{"encoder_arch": "convmixer", "model": "image VQ-VAE", "dataset": "photos of arthropod specimens (BIOSCAN-5M)", "train_examples": 48750, "image_size": 64, "crop_scale_min": 0.5, "horizontal_flip": true, "color_jitter": 0.2, "bottleneck": "vq", "downsampling_factor": 8, "encoder_norm": "batchnorm", "encoder_activation": "relu", "encoder_patch_size": 8, "encoder_depths": [8], "encoder_kernel_size": 7, "encoder_widths": [192], "loss": "l1", "latent_channels": 32, "decoder_norm": "groupnorm", "decoder_activation": "relu", "decoder_weight_standardization": false, "decoder_widths": [32, 64, 96, 128], "decoder_blocks_per_level": 1, "decoder_block": "basic", "decoder_attention": false, "decoder_upsampling": "transposed_conv", "codebook_size": 512, "init": "orthogonal", "residual_init": "zero_last", "optimizer": "muon", "muon_scale": "match_rms_adamw", "lr": 0.0029, "momentum": 0.9, "nesterov": true, "orthogonalizer": "polar_express", "adamw_lr_other_params": 0.0028, "steps": 9500, "batch_size": 384, "epochs": 74.8, "lr_schedule": "wsd", "decay_fraction": 0.3, "final_lr_fraction": 0.05, "warmup_steps": 470, "weight_decay": 0.1, "adamw_weight_decay_other_params": 0}
Rows from block 5 of the encoder, named by matrix and row number. Each number is 500 + 40 x the weight over its row's rms, rounded and kept within 0 to 999. All counts start at 0. Numbers have three digits each. After the name is the row's rms in percent of the matrix's.
# pw: pointwise conv (encoder.blocks.5.pw.weight, 192x192x1x1), inputs 0-191
pw.31 119:438539535513437529460504520498450517533513500501507512543503479514560515433560350497475554550499482515486544479528498499508519520568503551525498549575526489500554480538489455488481488488490498492498482519542484517495492472456568551465501509490593494508493555430461509490564486445504466477470500511553535538475538494502475457451533520496508482573531508555454536506531538538640492504457554473254581540509473495496502499470463506497468470509534456518473440501500491539500477480525537613481525483494502520457478470486544511501467479528499535507496501460496511472491498506464488436
pw.32 092:478455451510457485496528543498455431468542530502497541499454495535492537479517424506506477538544411478487515493542516523488507488514511502513566515491583500512483516499489486521476498479473497468468518531464453537543474560510600556476566428579435492503511480467565482491514489513533488494518487523599503488506534558471505473497458551499486493594470494501600503512566452476593492505516539533414516463494493536497465495570554556562532483451515473523512540526568497461488511519490501568466492535563429521542510565530450508560495432519543528475431521467555543593659527481474483489
pw.33 096:433520502442478487549528470449474568484476539493462505510523509494584488440458562500475465501497509445532455503484469498509485436516482519501495526513508495527551510487475443486544447452461485537429438488513552473460496453457508466458492499536493515535544444467475506488508411483465490406391547515448462497479532470480505457531513510455502571422455504450527514456516496506409484524509451423443460458546570471490451496451588512460413502473558461524542513529441482503522395488517508558498445404417443501513505458542519489484438484416548500457415491494518561473502488485504497509
pw.34 091:535414471540508485527456467551469523519538447500496523529508577465452537518511493472543491440496459500433478516538496484530512571480523473470528454488412559544481555415493551569561502526454491528482453556494607485474549513483545450556605502543493470514500487541528485547499532492481588530448505515489538487470509432521494449396455538411522534546501564500537464471543504609522534498571478531553569545496436497466470483523525533471587461536423500479492544489397484482461485478488482466504510511451508499487447472511524519466469487515561472435525525508492509490484531529474478452
pw.35 106:439511512459520456443567519476519484502508508554524509498509516586496471498483522442507457518568556508526556423460482526510518552542523466482505517479542520440478478548509479519566575453423497483546445566488434487506472426511543590531510543469409528554530505493501489568490544515500489582470476435510534490527525505540544498611471443459528434473493519470480484459567495470511523504483467497498569511465500467487520432542503556468521564484481471446517563525405569458496514449514532473429455449484511464469499468566508513494511512493516471470459529533563437549395517508527539419
pw.36 087:464497439486447478504528521524513558544559565616531514478537499514462447529543480490598565512523596487585503483532498506561520521491484504510492504458508421529507501511510510523511479493493532456503456530478516545638553488534471421525518542503510504512502540512504533551479416519516511480493546480459419478513570485477565509505500507527539522488444491495491501481563463567530574492483501518504489519548575539479480501526501521635477506533430459517506400540483493526548453473562530505489493513432477551494560480493468496407495496489533401540556485540514563479467512494466526450
pw.37 092:506463473492504554541529500511486538516541477494555476528549518552498536465583478510577485567489472477530552427496500513484521461515536501528494504514536536510513513478510555501513510474512490491428453501627395476503620457556568500496548424533525510542531540475537493496505471535541550494527473532589537489512525470526565555521460511508444512468458506493524521514540450498489501491465454509436529510458554492547532491533524519443513521579519477585456465484542436526479537504471567546535480558464451527522515464464535546538507476619602515605505477486514433554558504482479488456
pw.38 096:476445536524504504453497544453561534578502529492474478471448537492498449508477518488585530529468480409514565504429493534527446542530508515515534483449519485581519528486451444487531559520567570550461485484488517502441487462450473549524480540466540550456529550542484481519392441507377487500464457470422505470480505469485568513334497493523557477456465500481510505459543472518523514520463491431577433487437566477489489461528491407512520454491512527471475515513506527468440514502492471518484532510431494520491477433575487469452458496536497467503473497531540510537522462512511473553
pw.39 096:455547504519474506578490533538493504530560523529484445429533494563510541505552489448496527495470530452492481508498465516506513509568531503556467538508449479561510510524532348502492528495513584542506508579486467491564440448479492439489487497441555468455471514517505483450540443458517563626455448489489467472474473504447455404431404503519459490474500524547500517457584474497499468555513466542481515533431526450520540508565424506508542482471488476510466501533461388492487557491529458454486536545460548490534514466505470594485494477439527506528495546542526520472479483526473484514
pw.40 102:491491543505563475498519509496513504478487454506459489511486513429452514519487513594458582505556517540523420473490492521565522502539535591499517527571526484559519501506480494553492536542464467541511524514519468493465513571426439511517554487496654470475495425490545519524502465444509528489501516501513461542459558501557572580526498520448492550479537472480379494492485507505471478508513477464475518500496428511462503523495495445513585557503503508606482478498550562511494448564524492511498499510517503500506441455532601571430554458484398504499504460488505498500547534472510604502
pw.41 118:451453495524532546476530476530485462510490520481487515522475532541471537490491487525412443538549448498453511405568470540473468461481498514424533548485505458476486526500501509488503479453504423481476517440531425436529427497465506459489511472533394527515472527508501436539516462482519476542476448541523483640491483552510506491611508478520439560466437550483486519500475509541426521527534460467373518429526464538459495452503480475436509522501523473509470511489499507496458515504494500578481468472537484481483530463430603496583500433570502544569498477511478550504511514482558515431
pw.42 104:473446491503477464520506511514465438524500547591463463508464554503510497433582521493468512463501473483529462447471496471455524470558535542515548544483523521501404456544410522521457429571539499512544531510535548552555443536485465480561523473524563491603477468515481476551507498582481518517465468546483505533584468534574473455512461459464506452468489549485488554541554507542465494425527471496504513500561630538462527467490463515490407560459525497495501481483459504457479430493545484495459442503509502471511485530497486519501567509490442441438504491512465452522585485441488412481
pw.43 096:527536487497525491565529496482538538496464529518533512460430474509513485446505457484552445514585571452558511493556454445501452457493489463476518524515476510485523499409474430538461534525475524473509534511524558512546535516510564460492490509531473591545467465501466499421470515569405504489497508493431510496530532488472500526532522507492433485501482480526495484441435501471427642512562509499605517458509493476507379429598538406441459521459469466498531486535520490499415510485525513500471572499452447519519504473513530487458418543501488466499546482555460494494521460537495493459
pw.44 103:557533420467440498512470566499519521541503504544519469480535520446479457472444517472513516416598510448495447537493554464511495508491484539521454479496496434554516558511527485484530508491492536476537519506469522516488388541506439495403523522523481476529582485504537489481464515536533573472429536494465545464445456493499499483360518428533465425534546556532460521427502458462534454499463526418509489484448563418448476472487587439483482528490465527513461489526495497494524639508505514482510488547464483523506559563491491513514527523493475546495447476581482530468522540501499508492
pw.45 103:536548436517431517500563492470572493506498543530511432509509489492507472505515416471491499487475416452546521468504539460545476503482545433434516471547404546533502540667424493563423517495472435512509504545485512478455463513534494473479504529501543517442535500472487481439511471503524603517490477540525469543450526499497498519455454484554540502449486494494484448493469504468526493558519511542474465556538535401565479495469510471501476443488449560508471524475516495545524525491483469463455431423547409450533460482493455492463401481482567476492452509449504522480516558462468530506
pw.46 108:408489460512515520507535523542483475541489537459497510512507454549556487470454560452477478589566551546524565548547511484477511428504451497511534508481527496510472532446503490483554550486514519471472477503488580506529535510524583509466513442506491472556424486511555493475504528538483493462538524511466525502483513506494558491285496449529457469517505511453498535494535469450589507561518451557496528477448471480510450467497545500502505525539488531442558546500533510411455437493484535495560538510460501510458506551480447446478569462435477527533572465585505541486449482546511492466
pw.47 102:487498538492550501505465529528501559566463510459510548530433518478473543496513496590530439469468494514514503472503494483494550497506467537481502514457525502469483548525546494396548490509454510502499477461471535505478480503490573522496458520507542587502428504454471516494514519493509450478513548476475523598468409486537432488529541503454502451544439453466519508499536381443545568505443490480409524487503495515473541502439471486544529497489514462402508553535555595470457548489532498541487520440488491512477431589544519401524594562542436502471505431509550500437510499470550451509
pw.48 090:489524468453532528508456507492485474535556489491425578467547470582523538524494539510479455533519475495481449428595490446502471493480572558472534472531511554505385457493466520502487588524581524457493514433577487419530489491534480547525503505490498486451529541509445504498462583540548526549504519510534455500528480445493531523523499552454553584531536560553473554503510546519495460533543503497591451496518454525523494509507475502485458536476466559614484525534510505554519494520513477555570462557505528522522535529461570517522483573549572583560513548480489551509543485534464521490
pw.49 101:433434523476453447496475435488493513517507501520529516501472460482579494512477554465490504474544538493491524501395480433500529452493475440502599484442443525489510514477467391554525490461507511547438458443496537533489533512530563475527542476533431458471477501589457590521578489598469508441476496492421545510423516607453527452535479496442449506561490471481519530479493501542474516489464521498474554509505471479511441498493519528458459545477467490468468495490473489470567407510501507501516556525484440540443509443495488423457461541491479520469556469491551544458425545505466517454
pw.50 100:425486516576453504503528430505497458450403484502506513451516537492492500548464495530439513653465506519433516475492542513528471564481456509506495496510471547513482534405443511513518469572573546480422445486502521558421535506477551556504495558526536563504516549506483424512535541508411577438476549496499504459497387467477578536517527467538533496498482530479493510494525536435526492482462551516443520608500521490490530519521487545546488516474439475485543450425467472506556522497489506510498445520544478459494493530519555472479518554484476541396521481509462500480514516462500502486
pw.51 103:486502525448517485516481462496530488440604513480473458517490471515501574509476486426441514510425564438532496488493460546495500546485542456464504469483481461486486540445507435465506504460507546504521514475479490498464522486479498616554501513535483551473555542462518480488473479470449463446430467460514525505478421522403444469441517499532515515512542520558520478444426498522539476565614521505533507495481458447436454548559466476483481549508514460525531484437484480460530641474454507445496485507495443463465398565517530484484456511602517523456470488483540456472462546552522534502
pw.52 089:580429494511489500504557533510496464419541528566534451468471490502509556489579417533547542468532536443556554526549566501458500541418530519568488533443542532582535537455550524480526536459517512454494533478511463540532554601556535443510560493455529522591516524502502579506500493534606481577522561454493508517453526519467555552502525487452518493443500523484492520468491470509519494493521530549524567477500510434440497482470455565510534509519473501523502464567477510515570566493441490477515464523558503508507547531489519545597522486547478491526555517554435522490535442482507480465
pw.53 105:460527491528524557482501422456468566441455537418477464503484501553513457511519445536494457536542432529484454452508478478476448477479561446541494503454467524484480420424422438462544395415501503509554516499476449465501572443551482484429523452464489503532457483485480556521529483539550507506577514522480508524486568542449520453466501511453471539475481510496571561453527507515429517507549421472512488431504485487513480440473503511471442498448572492501554491533488472495514477397549519434491509493468533503537499466420563495456430491520535499564512449480461542473515537419513529496
pw.54 088:531474470521470469384527504540453535507361531534480517419465497518465505502517465480533529491511560473504486497541519528521484482582508467483514530527463463494477509446464528554507508526491500538571574520487557489498525491468533445481493535502521530482515563530502501513520447451544468444477580503522439512554560556464560542472549467501529534532503550474527525510542520496538466493481578469488474563523589562554551511513529584537506531467434449506495396496468493503508486471534481513486503515498417540465558462519508469414432557505442388547480556570512537497479468494507494424
pw.55 107:458518502526506460487594583548532487441452433469527516512532529513518539474506419476512482487441537532499590462534507533518486487511519523564454531550532466547517462464543522535513603541455493448499506523541471518477519597483638511523558540504590508557532470518537494546461494474527524512460449586470481511500515517548527553557543498435478501448476481516470534500452514540594478553469536531466516537505541463534479507487479442506505436539467515558447510568530519554503533528458506524491550519485578536425575526500514524480498485572554501528501520430534516502502492573494491430
pw.56 101:463502514521504521504450528426513484496523448495567505544640503494510489512527494495460403499506510523502510488475502435509513481502480499528474484476503496469550517516537456479475451460373510515426499462488471500499482540516492538493491533510514597469420503499480520541543476544476537482516506505551498484449486448512477511507486496461525460496464511475491513485450431566505511530483503574517511517498486492404505383455465486415504455484479531514504534544426481516504496500481527478507427506455539528549650518404459453545527384542467547522514484489516485538529526629477451508
pw.57 106:535502505496496495509485559548507466441531495465605479584472529587483515540422515472555531524479478448452521562545489489498533597477517502524471515455504467522545524555596472491497546381555505562519471514465451538456489549519476521504465482496502535470549535519507518457488491527506498491487493489616538505472484539500527476392485500572467490511539553588459523436563497434530495558520596498477530458509572520561531514483533504506516410595490516515500521573501525544468468483457487548501503495495468538519502561493510540514528509505537502499428496455482549539426479467452486457
pw.58 094:582467513540544541536565492434479490468494491501511505506509540460516464546520424530470441477518504494549558523495521525526513558481497471583484503445528496516499523573500486506604508454620458492493471468506447529570497532593519513531491497490517425502574497526512501412514507533563508506522509446457552472449485385507509497479551513557489479463505524462449506563460459555496536499576473537430527506531450516404504467517507474486528474511534459462542490504563499524543527511462539542505521470514556506510422561451489524484543468508574547395478546476412500523506499503519562451
pw.59 104:438438528538542529479517541471485490512494458430483490502555475504494485434479450526434483501531433421450504474484479494457482492467465508630491529457461529532455515591468484487456436515475429562482501482479572467511529498520502487502525536520507582478512491479564438525532507490445557555510479511492509390424520513468479547410493526443525466558495477403522482464532478514437543487479560590495457541436518513498457582482512506481518551502491439440484516487514509460535532432507468528513574424421443458531509483492473486508513547493467472493487459523515496416505481498512570545
pw.60 099:466494473512486521429532461546472471504467500488478481447489467495456482405454492448494536567470472449419450513531539565503502438527530485550508580470494444520538470445437493499546409500498544498496517500503494500462484530420519446498572521476536517461424542414451467536555460508506502570466463494468493459510473516483445535517523475535478505463560507548413514476554543474540492537486447544512567500455462425463464592525495502549465535485435484523530478421564513512491491498511523548515468488526450597526434513508520432457458540540503515484456544467594487476543500592480507456
pw.61 095:522466521526493481506464513506511465530521537417484462533574439510503492528533517496484419474530428480494509479472518474456521577489488506495512465492525519452551527554614436518463545450494506493456543521456460496474451531553497479492547511514486521445499454525517590539428509510570479553486442538565510499462574537514500431490491531486536431540511525489489525578498417538526491532473514576483542411541482587511443462523538527504504455572519539498518535467491498537497543473484531547492475464509521534468437536534476505548508385492498542593483460384565480530496520563493433491
pw.62 111:546466530478543455490528454477465493510464469535468546542484449493528532476504550390536502506480498508507463521505512493503598507459501473462564532471505545484510531467562488463523503481463524544476507512477451491519495425446528443510491509475576512507478496472507536505464507597517502472470485460461483492531474498484463543263506575537461516493499486510462451482507485493499517492447487482545452502458525504481531503488540469502433492527492509500485509483520462319461520437499514570512490512526481487519516483524430474494484506429461504507506494496502501466354555509481528457
pw.63 101:450497485525491490531525451456463497485563489489511497412553479496465551468442494493525508504451401471471496471531491523444444520536531462542500524544481471519465454515458519551482500549509523537537532514525442443528474433447530495422505484509571607475447524499479459480496590467415507475560462561474514500473423510567427518548504514501494444496469507455430495508488518502498474488424473475425550524538486556527539574477482417509500497465459489541451478528454534510411448508482463541405508490523490516550528464509514600458523487513494551412524552430455486502512483412488517483
pw.64 087:472504513516489491604477469502530465570553533477479472508471530524484471532593508468428464453476453433502534488465500439510503539561523498460490459469526490549535507524498464499425529540441487545467491568456485502538471514494525515456486465511486358475522526518507429529492509465460534511477462562530579453476536439456549527546399520553481477506496516484518513528469434442495563497484495500505522532515545515434429476421565514422530454454520533475443514575488591457455454517452493460484560457473565542479421506495483457504446515459561473579512528494535454504519479492525483530
pw.65 089:430571433502464518463442547524495491488399493517485503495506511541499503424518480515540501502395424542494562502533542473459448488517523538498504473536534521475438526506465494476507478507449517550476533507457527557482510450537532521548531483574460474522514511513539497408458553488492441495555489521517471505488467474506526484462489583572469480482575539486501502575468469474540369515530565503526551510448486557495492569419575505558479494453531527510487527440552565464498519494465488533492511536587489551453427515533580514547436544525459479512448481458495473497426460524481522440
pw.66 111:544474486469474484471477490500506521491466460453521485568509542513478502509477502502477501134494439513443491508530489485482494534466505475476511482473520501497511493402553473495492510441505517532487536502485465479458451509519501504465501503485497322464551490495492531465491458530528509546517494544549502498462498526500520481478493488526492483500535515539501517490482516420485499507503509497499507453483526508555538537435509498513531463568473533503517507504545512536480479477501488498496494492500492503510534483507481524523517488510526547545534455469528480529474506466467528524
pw.67 102:555436566491494540498546489415528511500513464542474514448530467547516505443500524435559418513483523472519502475498440492475444474505475515540511571506510451529473541497538523503484508561446465470436473432511510456567549473486561512447540463455573513529518537523518476399499470505487501517523509493520547464508443417492469511420449453432467533529468538438475518389502497453480480547464475425521537511482557518482464500539585476460486494472549515507485466472461461527506464547556391482460436463417477552512446482478544511531518440483540483506472454427493499507525395503501469458
pw.68 104:512574488512535518576497536527510500484499495526588460584515344494515464524558533552485508553495517481519500535489491494487500344452479516528497473449496486496526510474592483471476494401500498517371506492476462446594510519532466521441511471484503566444424438514490532512504443505482493486529468523524542494472498585476511476471517513524573524515509451468452518444479520497516475493511487493488533499521519548563422535476501506504527425525467540539470524547476571520479526511519438501538537504464509487505505551434457461475582459543506539556550464500464509538504526509448443527
pw.69 084:508537493502526513511502434524526498516478493513518511483522460460474508492435472522510469508514476502466561513464548569519509492534563495575478536557531522537465565512594484498556438542449534455463543478486539595443482506440483541549517537501531462486518519559504489505554532527439518549515508490575451453486491540527497501511459440456553479462540458484471516513504495425486454502544512471547551491495455423502468508489454551567540525598487502605533447498500428518432520495442509545465464513496572512510392508448514506454378509452509518501550571450451520518534576473432450498
pw.70 110:391507506440462481518456478507527485518502516530556500538497342522522472495468508500499496433511489519484478526508491477509478458497502494444523456485476462501554535401531449478482518446508530508322560487523438502535507524522493488487506508520511457499437467492502518538431470524501516545517464500519489501503482548490505491662517541527504489481492470503543506490505524450404593543478558509514486513478491486568493523523474472497550469541459479518523537491482498530512500497517448530384560467459490484505513496416535475476500456443500492476578452520507514511556516505484378533
pw.71 138:422510489456494492629495470535488490518572513518542506486487459506545485470397476518483555168512548498489480519575518489481510494516513522540489484521501497522428507490515534521521529509533521492471517502493508488435492498510481524489476495487494481536497514492497490439505476500497500530525541476461500494495430487505504498486473476455448496506497496499500490470546552503504391496505459475517488435471474492502502499521531460565539534459496499515515522519521472517510541515495487516492533498488519532483510493554572501475487511493523437416604512586527522512488505508496496499
pw.72 090:502546542496514543448519538489546483515476419484537543456422557571459462493579489528472435545507533490498523456567526447512507556522497526531452543471512496499480535504528493519541464554348538474475450501507571549472445515489481559508521569492514420527513518487477411492535524518478503516512541479520440483483548545544525534553458464512477454514490493504469513398515446461532499525424567483516524398487516448497400491502487560508490477473471526476516528422384499484450447530482505508478506504530488487518431498515588479474454569489515556552470524486498480429489482462497516478
pw.73 087:491564509464483502441521604450546556501417529534530447484563476504584504560561460486524497479538555500504485465523494538520458499494517507506490550527522506492569482484503507503543498446502467463534584495500517466602488515464503420510529569504502502541511508518512535593474433528566486562481550507501493481510602517524556494450528486503480487596456469527469524462530516446535370520482533543466489496497524534521511508487483536478574538536475484493514494519517499507528476464514505520513469514413506437481584463467496447428506486542514429594362466554487520525475474526487485486
pw.74 087:457493482483491474459546626513506579519458480559484555478603476515447488508424464498454507563474530484557487538547470523574484540555480482523435519489499516517500493524454515524514535493575474488562448537491505540465580498534571421524494471509482530497458507514493508462531451545368508492491457500407496475517440557520534530550512530515449497498513550496476509515549533492545503534432420482453553541509542497522568492537513550496496533509471454494518450492566456505532490506541510493467461439512526537519600544497490552449476500505480442462438481537595512527450430482531558490
pw.75 085:524499495488507525523519412419488496524505508471494482490545518509536466450438500524504515586552533493493464520519490543457519486484475472511537501483478522509465462454425521512544499431643435516507516557500496603446471509531530447516505545530493543495388465526493513523458502526510506541530583490430496496543578456487562526483596497544593538533514496462526515497484528447505456522522579501521510497506494498350477495533505529373552521463471460510440515546605450516506534502489502457497487578483522498493522510443506499487534537532502516433505554480505497530476512503548480505
pw.76 098:421481535503501480572506418471487472544425493494526461468535537447488440472519513513577537538465507467537493422457507449510436526552518476532471517428445464448488521524476401509488494464459438529469517504507554441498531510484503511519481451534511490499558509469451517487512424564492490434469518477431522490480505526507518541545458509525500507469466508510495517531507523518495575503507516511462481568479576535510501561455499609567488511485561484518494510513516490495534403497574428502507532561470505503492435539512527489524537514499589468532305487528497501474508447453441544496
pw.77 102:498584470539543481460505490476448529493501485480502451519498456530493536510471502504472510506577529503553537526489513499528506442483428489475491534373482451529599492575472341513492521503492517514416457498512500446504495550506501486445473529491512491481548515435448519440518472484507515484509492547509544490489508606472545519543467448567491518419501495448550492488505509491529564498539611461493540491515510581509491530575508470557480517496495417488503508468513488490575436454540489479490540501478454501517549462530499481476504474491544505476498373538452482546534495525462613545
pw.78 077:452582426435484468544524590605474482468492487523465521477427453526481542495551527535436517506481477481494523501512526542516459498479509469453495517526523482502560523537541497511546523563478505475462545539579521490416433482441514465512497584500516540476493471503530483519523536493481507558481402521501526525494522490558497581527444511487433540523473502508575528475534473458500535568602495554556493473514549493476455568499525430572535493460509489443506494450512500448495581504456516506484567478580486486405540509481471449463515525505511570484538536542429481485568477525473475411
pw.79 082:439517505479487488515506416450538476490417517530543516574502502525502482522554516495429406454506509499546485442529465433494507503444479539491516499475509541524463447540546525474490470463520516520416486520472472495566433521512465486485519525502520558465536552522538530475512445489514494542493560464514494482493545417511502546499492542431581466558491472461432502457521512532499451551426574500475482506460515462507494431541437608529498465515447502490475530569412489486532447517481525528487423568490521515512378522563478450533495505519467542558583528485454525464494525455504428584
pw.80 095:606494499514420503410497452409521447522451475398440528559530561499425504468490497455493453464483441474518487519461486465505499489462495526480550494450528481471491535396607508506543495465572443529519496545491525482475496511508504467452505540509508441484576498504496531509462497543551504558493472563536508482516520526466543493460483538598518524493551475514482518555497519433494532564516544492453498417504501532546473519427542550430518426601550520531479525435517529514458475503494480485521510511504504486477532513461492494512545477492516554508346490427501483550515502488485483523
pw.81 088:514553511485476494495526512468521470493519536531549490510478441549551523479545544521518595465508502547518482510497479490443549404459477514544484532512493500508488487416557493484599511477543520517533493474492441424485465562479536505420489518498509473542547509532533583465500481537450500469522542422454528538460542512475474501519537495510417469576477477489473474410448445472509407548483509518451505495439492469491507535562471498428639525489427486424541533563545449541598520470508490498498500539502464463486474494491492437428524494508501496501409473556563562474457484496536490536
pw.82 125:551507490509558474468537469432452503614470580547445462496491479500520486402532483485454540519540574535507548556520458465501509512492508459498516522578535522487425480488494518485572483432443459481453483529506501495515481500520491433517509528550495455507493430506493449508498424508469493536534489486445473504479466492467533452486510417567490544490500419419539493556510511522503468525505519556528514530595518480514453461376500471551517508498515451510510511472478625501477517491435504505506552497495478458488421461511528524427465461485454366478471538526490498570506527509439531483
pw.83 106:478522579485555487446488509407498421487480444500449523498458529449518466394541518476462524535572475461508460466550506489494486533512514536473558505503458524503528489569432594568556491538486406496559467458505602462499549461511493437478588491513491517486532482493504551510540529547485602460536497547476397417484505518516477537473497514477487489482503538442492520476449522515465457453533412492476538475522500505412466578454551507510506504438486475502520447514459411506457430552457477507456466489493468481492467485522546508477477541454534538461474488516477541463517506559523471457
pw.84 086:484509504561467538473546494450507514476502494505492497548566565392490500554512486437543497462514506582524520526510509531516503495525438554473514551401582453393481529462512570541495593591507567542524517481531528502460517499488574477477503521554533544524541493483578516499467523433525533496505494487500477486511539509479500501559528528525500543558581506475556489504518472511529491501458540543468494593519492492502466554522504510519393531566554562508481512533485436519514439489460446516465574475506517466524455504490435476476502465545559411484518444581545490510488482546448570554
pw.85 134:501439479452529480466488480512499481484479534486505541515530401497482459483451519587494501545499530455480467514541522484505516501454524506460455529518436494531528512397506527536507498535553502498438513489439515490460529524497406479504468467510460494504332480432477577480485493424505520592491489507466463575547523522545511446628487448455484504508489511473529492524460474519476472503462436553612469434502499519542471488518508437502507480501514513528487539491481466561396502529528473453431469482452497506537497510451572484430507448522465517490510446504486543494445522503470393514
pw.86 096:479491560543501449506489474482484461565527544477445462480511498507562512493464495571482526461583465494489551488493528497449528439521426473507523539489519477483577477537476438540491464488456472545490511475528513470529505493482502460442534490513504559455565555535478563456443413529497471376504544487495573454439540584483453457506501419488468501443512494441511480496479490497458564466478534445508539493572505518514470521508545525395462470440491439518494488500453483533593469507566561532513568466530419480516488453526499479443405526476511473485558415558503525525436484489461520520
pw.87 100:523499450495501512488471481481477489456427482486496479512465526526424501589526486494446478517517440516469498401516522535516522464470467456481452532388518579502510522516470461541579511473491520550458440484460540469503503549581453514583510500545489509392432451448509528513537528513517519460479522461465510416499451465472507488513433455524484496644527433475507501526475473462487499444400491528473467503556419496541471516393422494489502538526470508524445535525547514488520473441471461489559484522479572512489517582482508473501525456495495494473494457516530544538441480545540489466
pw.88 103:561515449478446530539491532518581476508478510500605488551560533497487482544506497519524488325474558481523485514431542463520494542437477474539480511467489472525525504613579469496520510462560489511538504441499505476491509511526470528477509480443517477463559509518497499471517431501470510484474514483498536509475529527512493502484523492550525533513509484532498511447512567429525534529526556491500501545493587501610557471483439436574497474525455577505539452635426526533495484520492525523511481564447499487491605535498520465495559522541551509455466451511510516507476481423497478534
pw.89 110:463488567499450522482459498564480486474514500499526445438494526526515478514535478552547524475522443544485567500496528513462532529521541517563464508470609587470554461540510524413549516428535467491517526451560497503487528515505519436405520479509574473411532489525551554494520511507488423548556489498495565538475473483531523538408508506549497523481488529455435498455489480419488538503503448483423544532450489512550529473552472502543434461552538498480516519475508566509530530529527525542531539447491507526470591518554454580502589568485455499499490513418449519480546516555524531440
pw.90 091:488519551509492509522499514521578487531442466547591543518431493594451467538557530506527492469556507480521520487466568494497415515490525471519486461537530512509560550514507520529513510475434531484532490441493614540451523437513501602519488476555375511482512465527499559491550508534503477500511491514485504498459504485439483531466530471393473418613548551502522498464474433491527598476459491491468531442481482509468474502474600481567520533509468512505568539505478500465483498497454478494512483461516475492523493478530443486499486530454457526502503530544496472496626458426524446532
pw.91 091:475477500547481479533488528516489455567427517486571482543473495500458415472479513531461453470505495495553566480438555487554490436485495503440508479509467452475551461421402490511487508500518420494418490437507497412461454410409526489454493478500484502452539506437529511520478459463552502503435506501461481512428544449588510517586501424510473540440471429525527537471494509504452463477402472495497549499465513488508578481542487476476490519425528514470456532523486488503479471525555498568545533479454475549433554491573559478515469508480511526464500528530486440449464527485555527438
pw.92 088:425430404525462497539488464602504502507409495510545477522416503543541529459421472430481499509463488514534480493519456556493442500462550509550517509522555456465506456460489512510523557456484494522530456525505507529341545528474533445567560474435542517566515537543507470456553525499522445512551497481525542529505474413538487492514459479441446434546438525503474553498424517478535516516464494556465500468499577569499558504494510549437505515506492474494447507445513455508463495514504432480469474524510529506475526483490537457481472502516501419466495452551552430468529456481444500473
pw.93 139:488499548443517523390503462472507465474463479475470492468431539532520500516449506470489470533489534390494424460491470564538498460507528481476522496543500410506497459464475519616500521495455500501474503524487532489365465491523485544445525469479518506519490448490521518466477584507431561526466463548548473462472506490465458487476453502529538500494561520551496475536436537544503444507530522502490503420530474551479490458469531358543518467526420511465496517480420419461502513539460502515468532474581501456498457498495498475537478522498420584490494436424489546476484516573505505513
pw.94 114:543528522520519461528499509505482438466395546358413479508559504493417510502465508471471531561519438507448493512420462523447479476520491512493518475509493536467510459486503518502470480468553465535506510519516467578368422505457483488527532465507488493506448446526499539528507543478483495500533465572539525518525513484471469460483517523500511508528556544503515491553435471560483464551516538494496488452564468554479450456394502471465517461509524545513414520492570524499475477472501494515510485483494444410518437466395483468571471476512438470487450480460512447541495492397442461516
pw.95 100:502549473462462487549558451504474531572557531508417525562504477455445459524540493548518560411484531573608576483537522552534513488537509457476471522583513471483464609485513527435501501464528472531566425502446526450461555510535483463470491544560473475568494603522510486516508460507419508501549510495463530529512495457517547514475422481464500527501441517498512520539504448567471565441479514545582526501454527501447507508508461501449493463499464523544505412455499508492526478482529467454536516473467559545504478540459493544481491553470503413487468558556459477576494500521488479516
pw.96 079:509491505545605505486475487534448536525501479470469509533445458510518438532471524524481436532463495480502507486530502532483439505524538493491493520533514503580516536498539505468546559483501506442477461500496496507432490547370595508482508504569542486404509514494557496463473450482498493486538559564439513457495522491450484434617542498562483503504491574474477466472452470539551470513533552572504465472577470543495533564484525494483505484421523522537562406423547472560525453528482493477487502466539504444466493506515418535442502475600542569458514498545477481567513473548479466510
pw.97 102:408496514478507497542521526547508558532550570596531535461494469504484461485585499496519476517502611441579488496534479512537505467515487479521513539462456495538507495564485507499536541514514494507511564540502517471608544503509481376496507551525501495489486480550487513556499453502514510483450565476427473514521625494553520508493552506542531542530476477509543471477578499529518465472513513536442516541556559507483477508528506537568455477564470394481482439521474490518536490469531522480512499505443520553472540523536472554410497490531543390554570505552506596510513481529498497539
pw.98 088:509444545505500532475555484519536539477574537526477523488487480485526514485544481514522483471532507473559502568552488565519503465553478447473561517467486509523503506546563515521507532442448449440541485499518463530565484518449510372601494485473518443538481546528505457581379403521563481479543513464479494492506461539461454495498490511423532532515463539462474502554547479519493511478481496490467480409505487502482535498554504553489405587439439439495476511463587502525518454470506475509515477476448530460478509496518513487455494535547517412566552488502548586465450560502475558539
pw.99 106:542460469481514468503451513451535527468441459496457548497431489470479524509482518514437523461499522460542465493525562515563496510478519505515480535413463630483478592414504480493523519484491504568606495493465513435499498515489517442446532460449537504493532555450475495464519531502468525510495496473466485457481482535519475540424465524534491435523530495535510474479447522532499452574518475566538546511505532506529498484527480511482461477421505555441463560473521424506459401533492478547487507482482463524504459532489499463525646608461551523552520584525421508507539516491559515455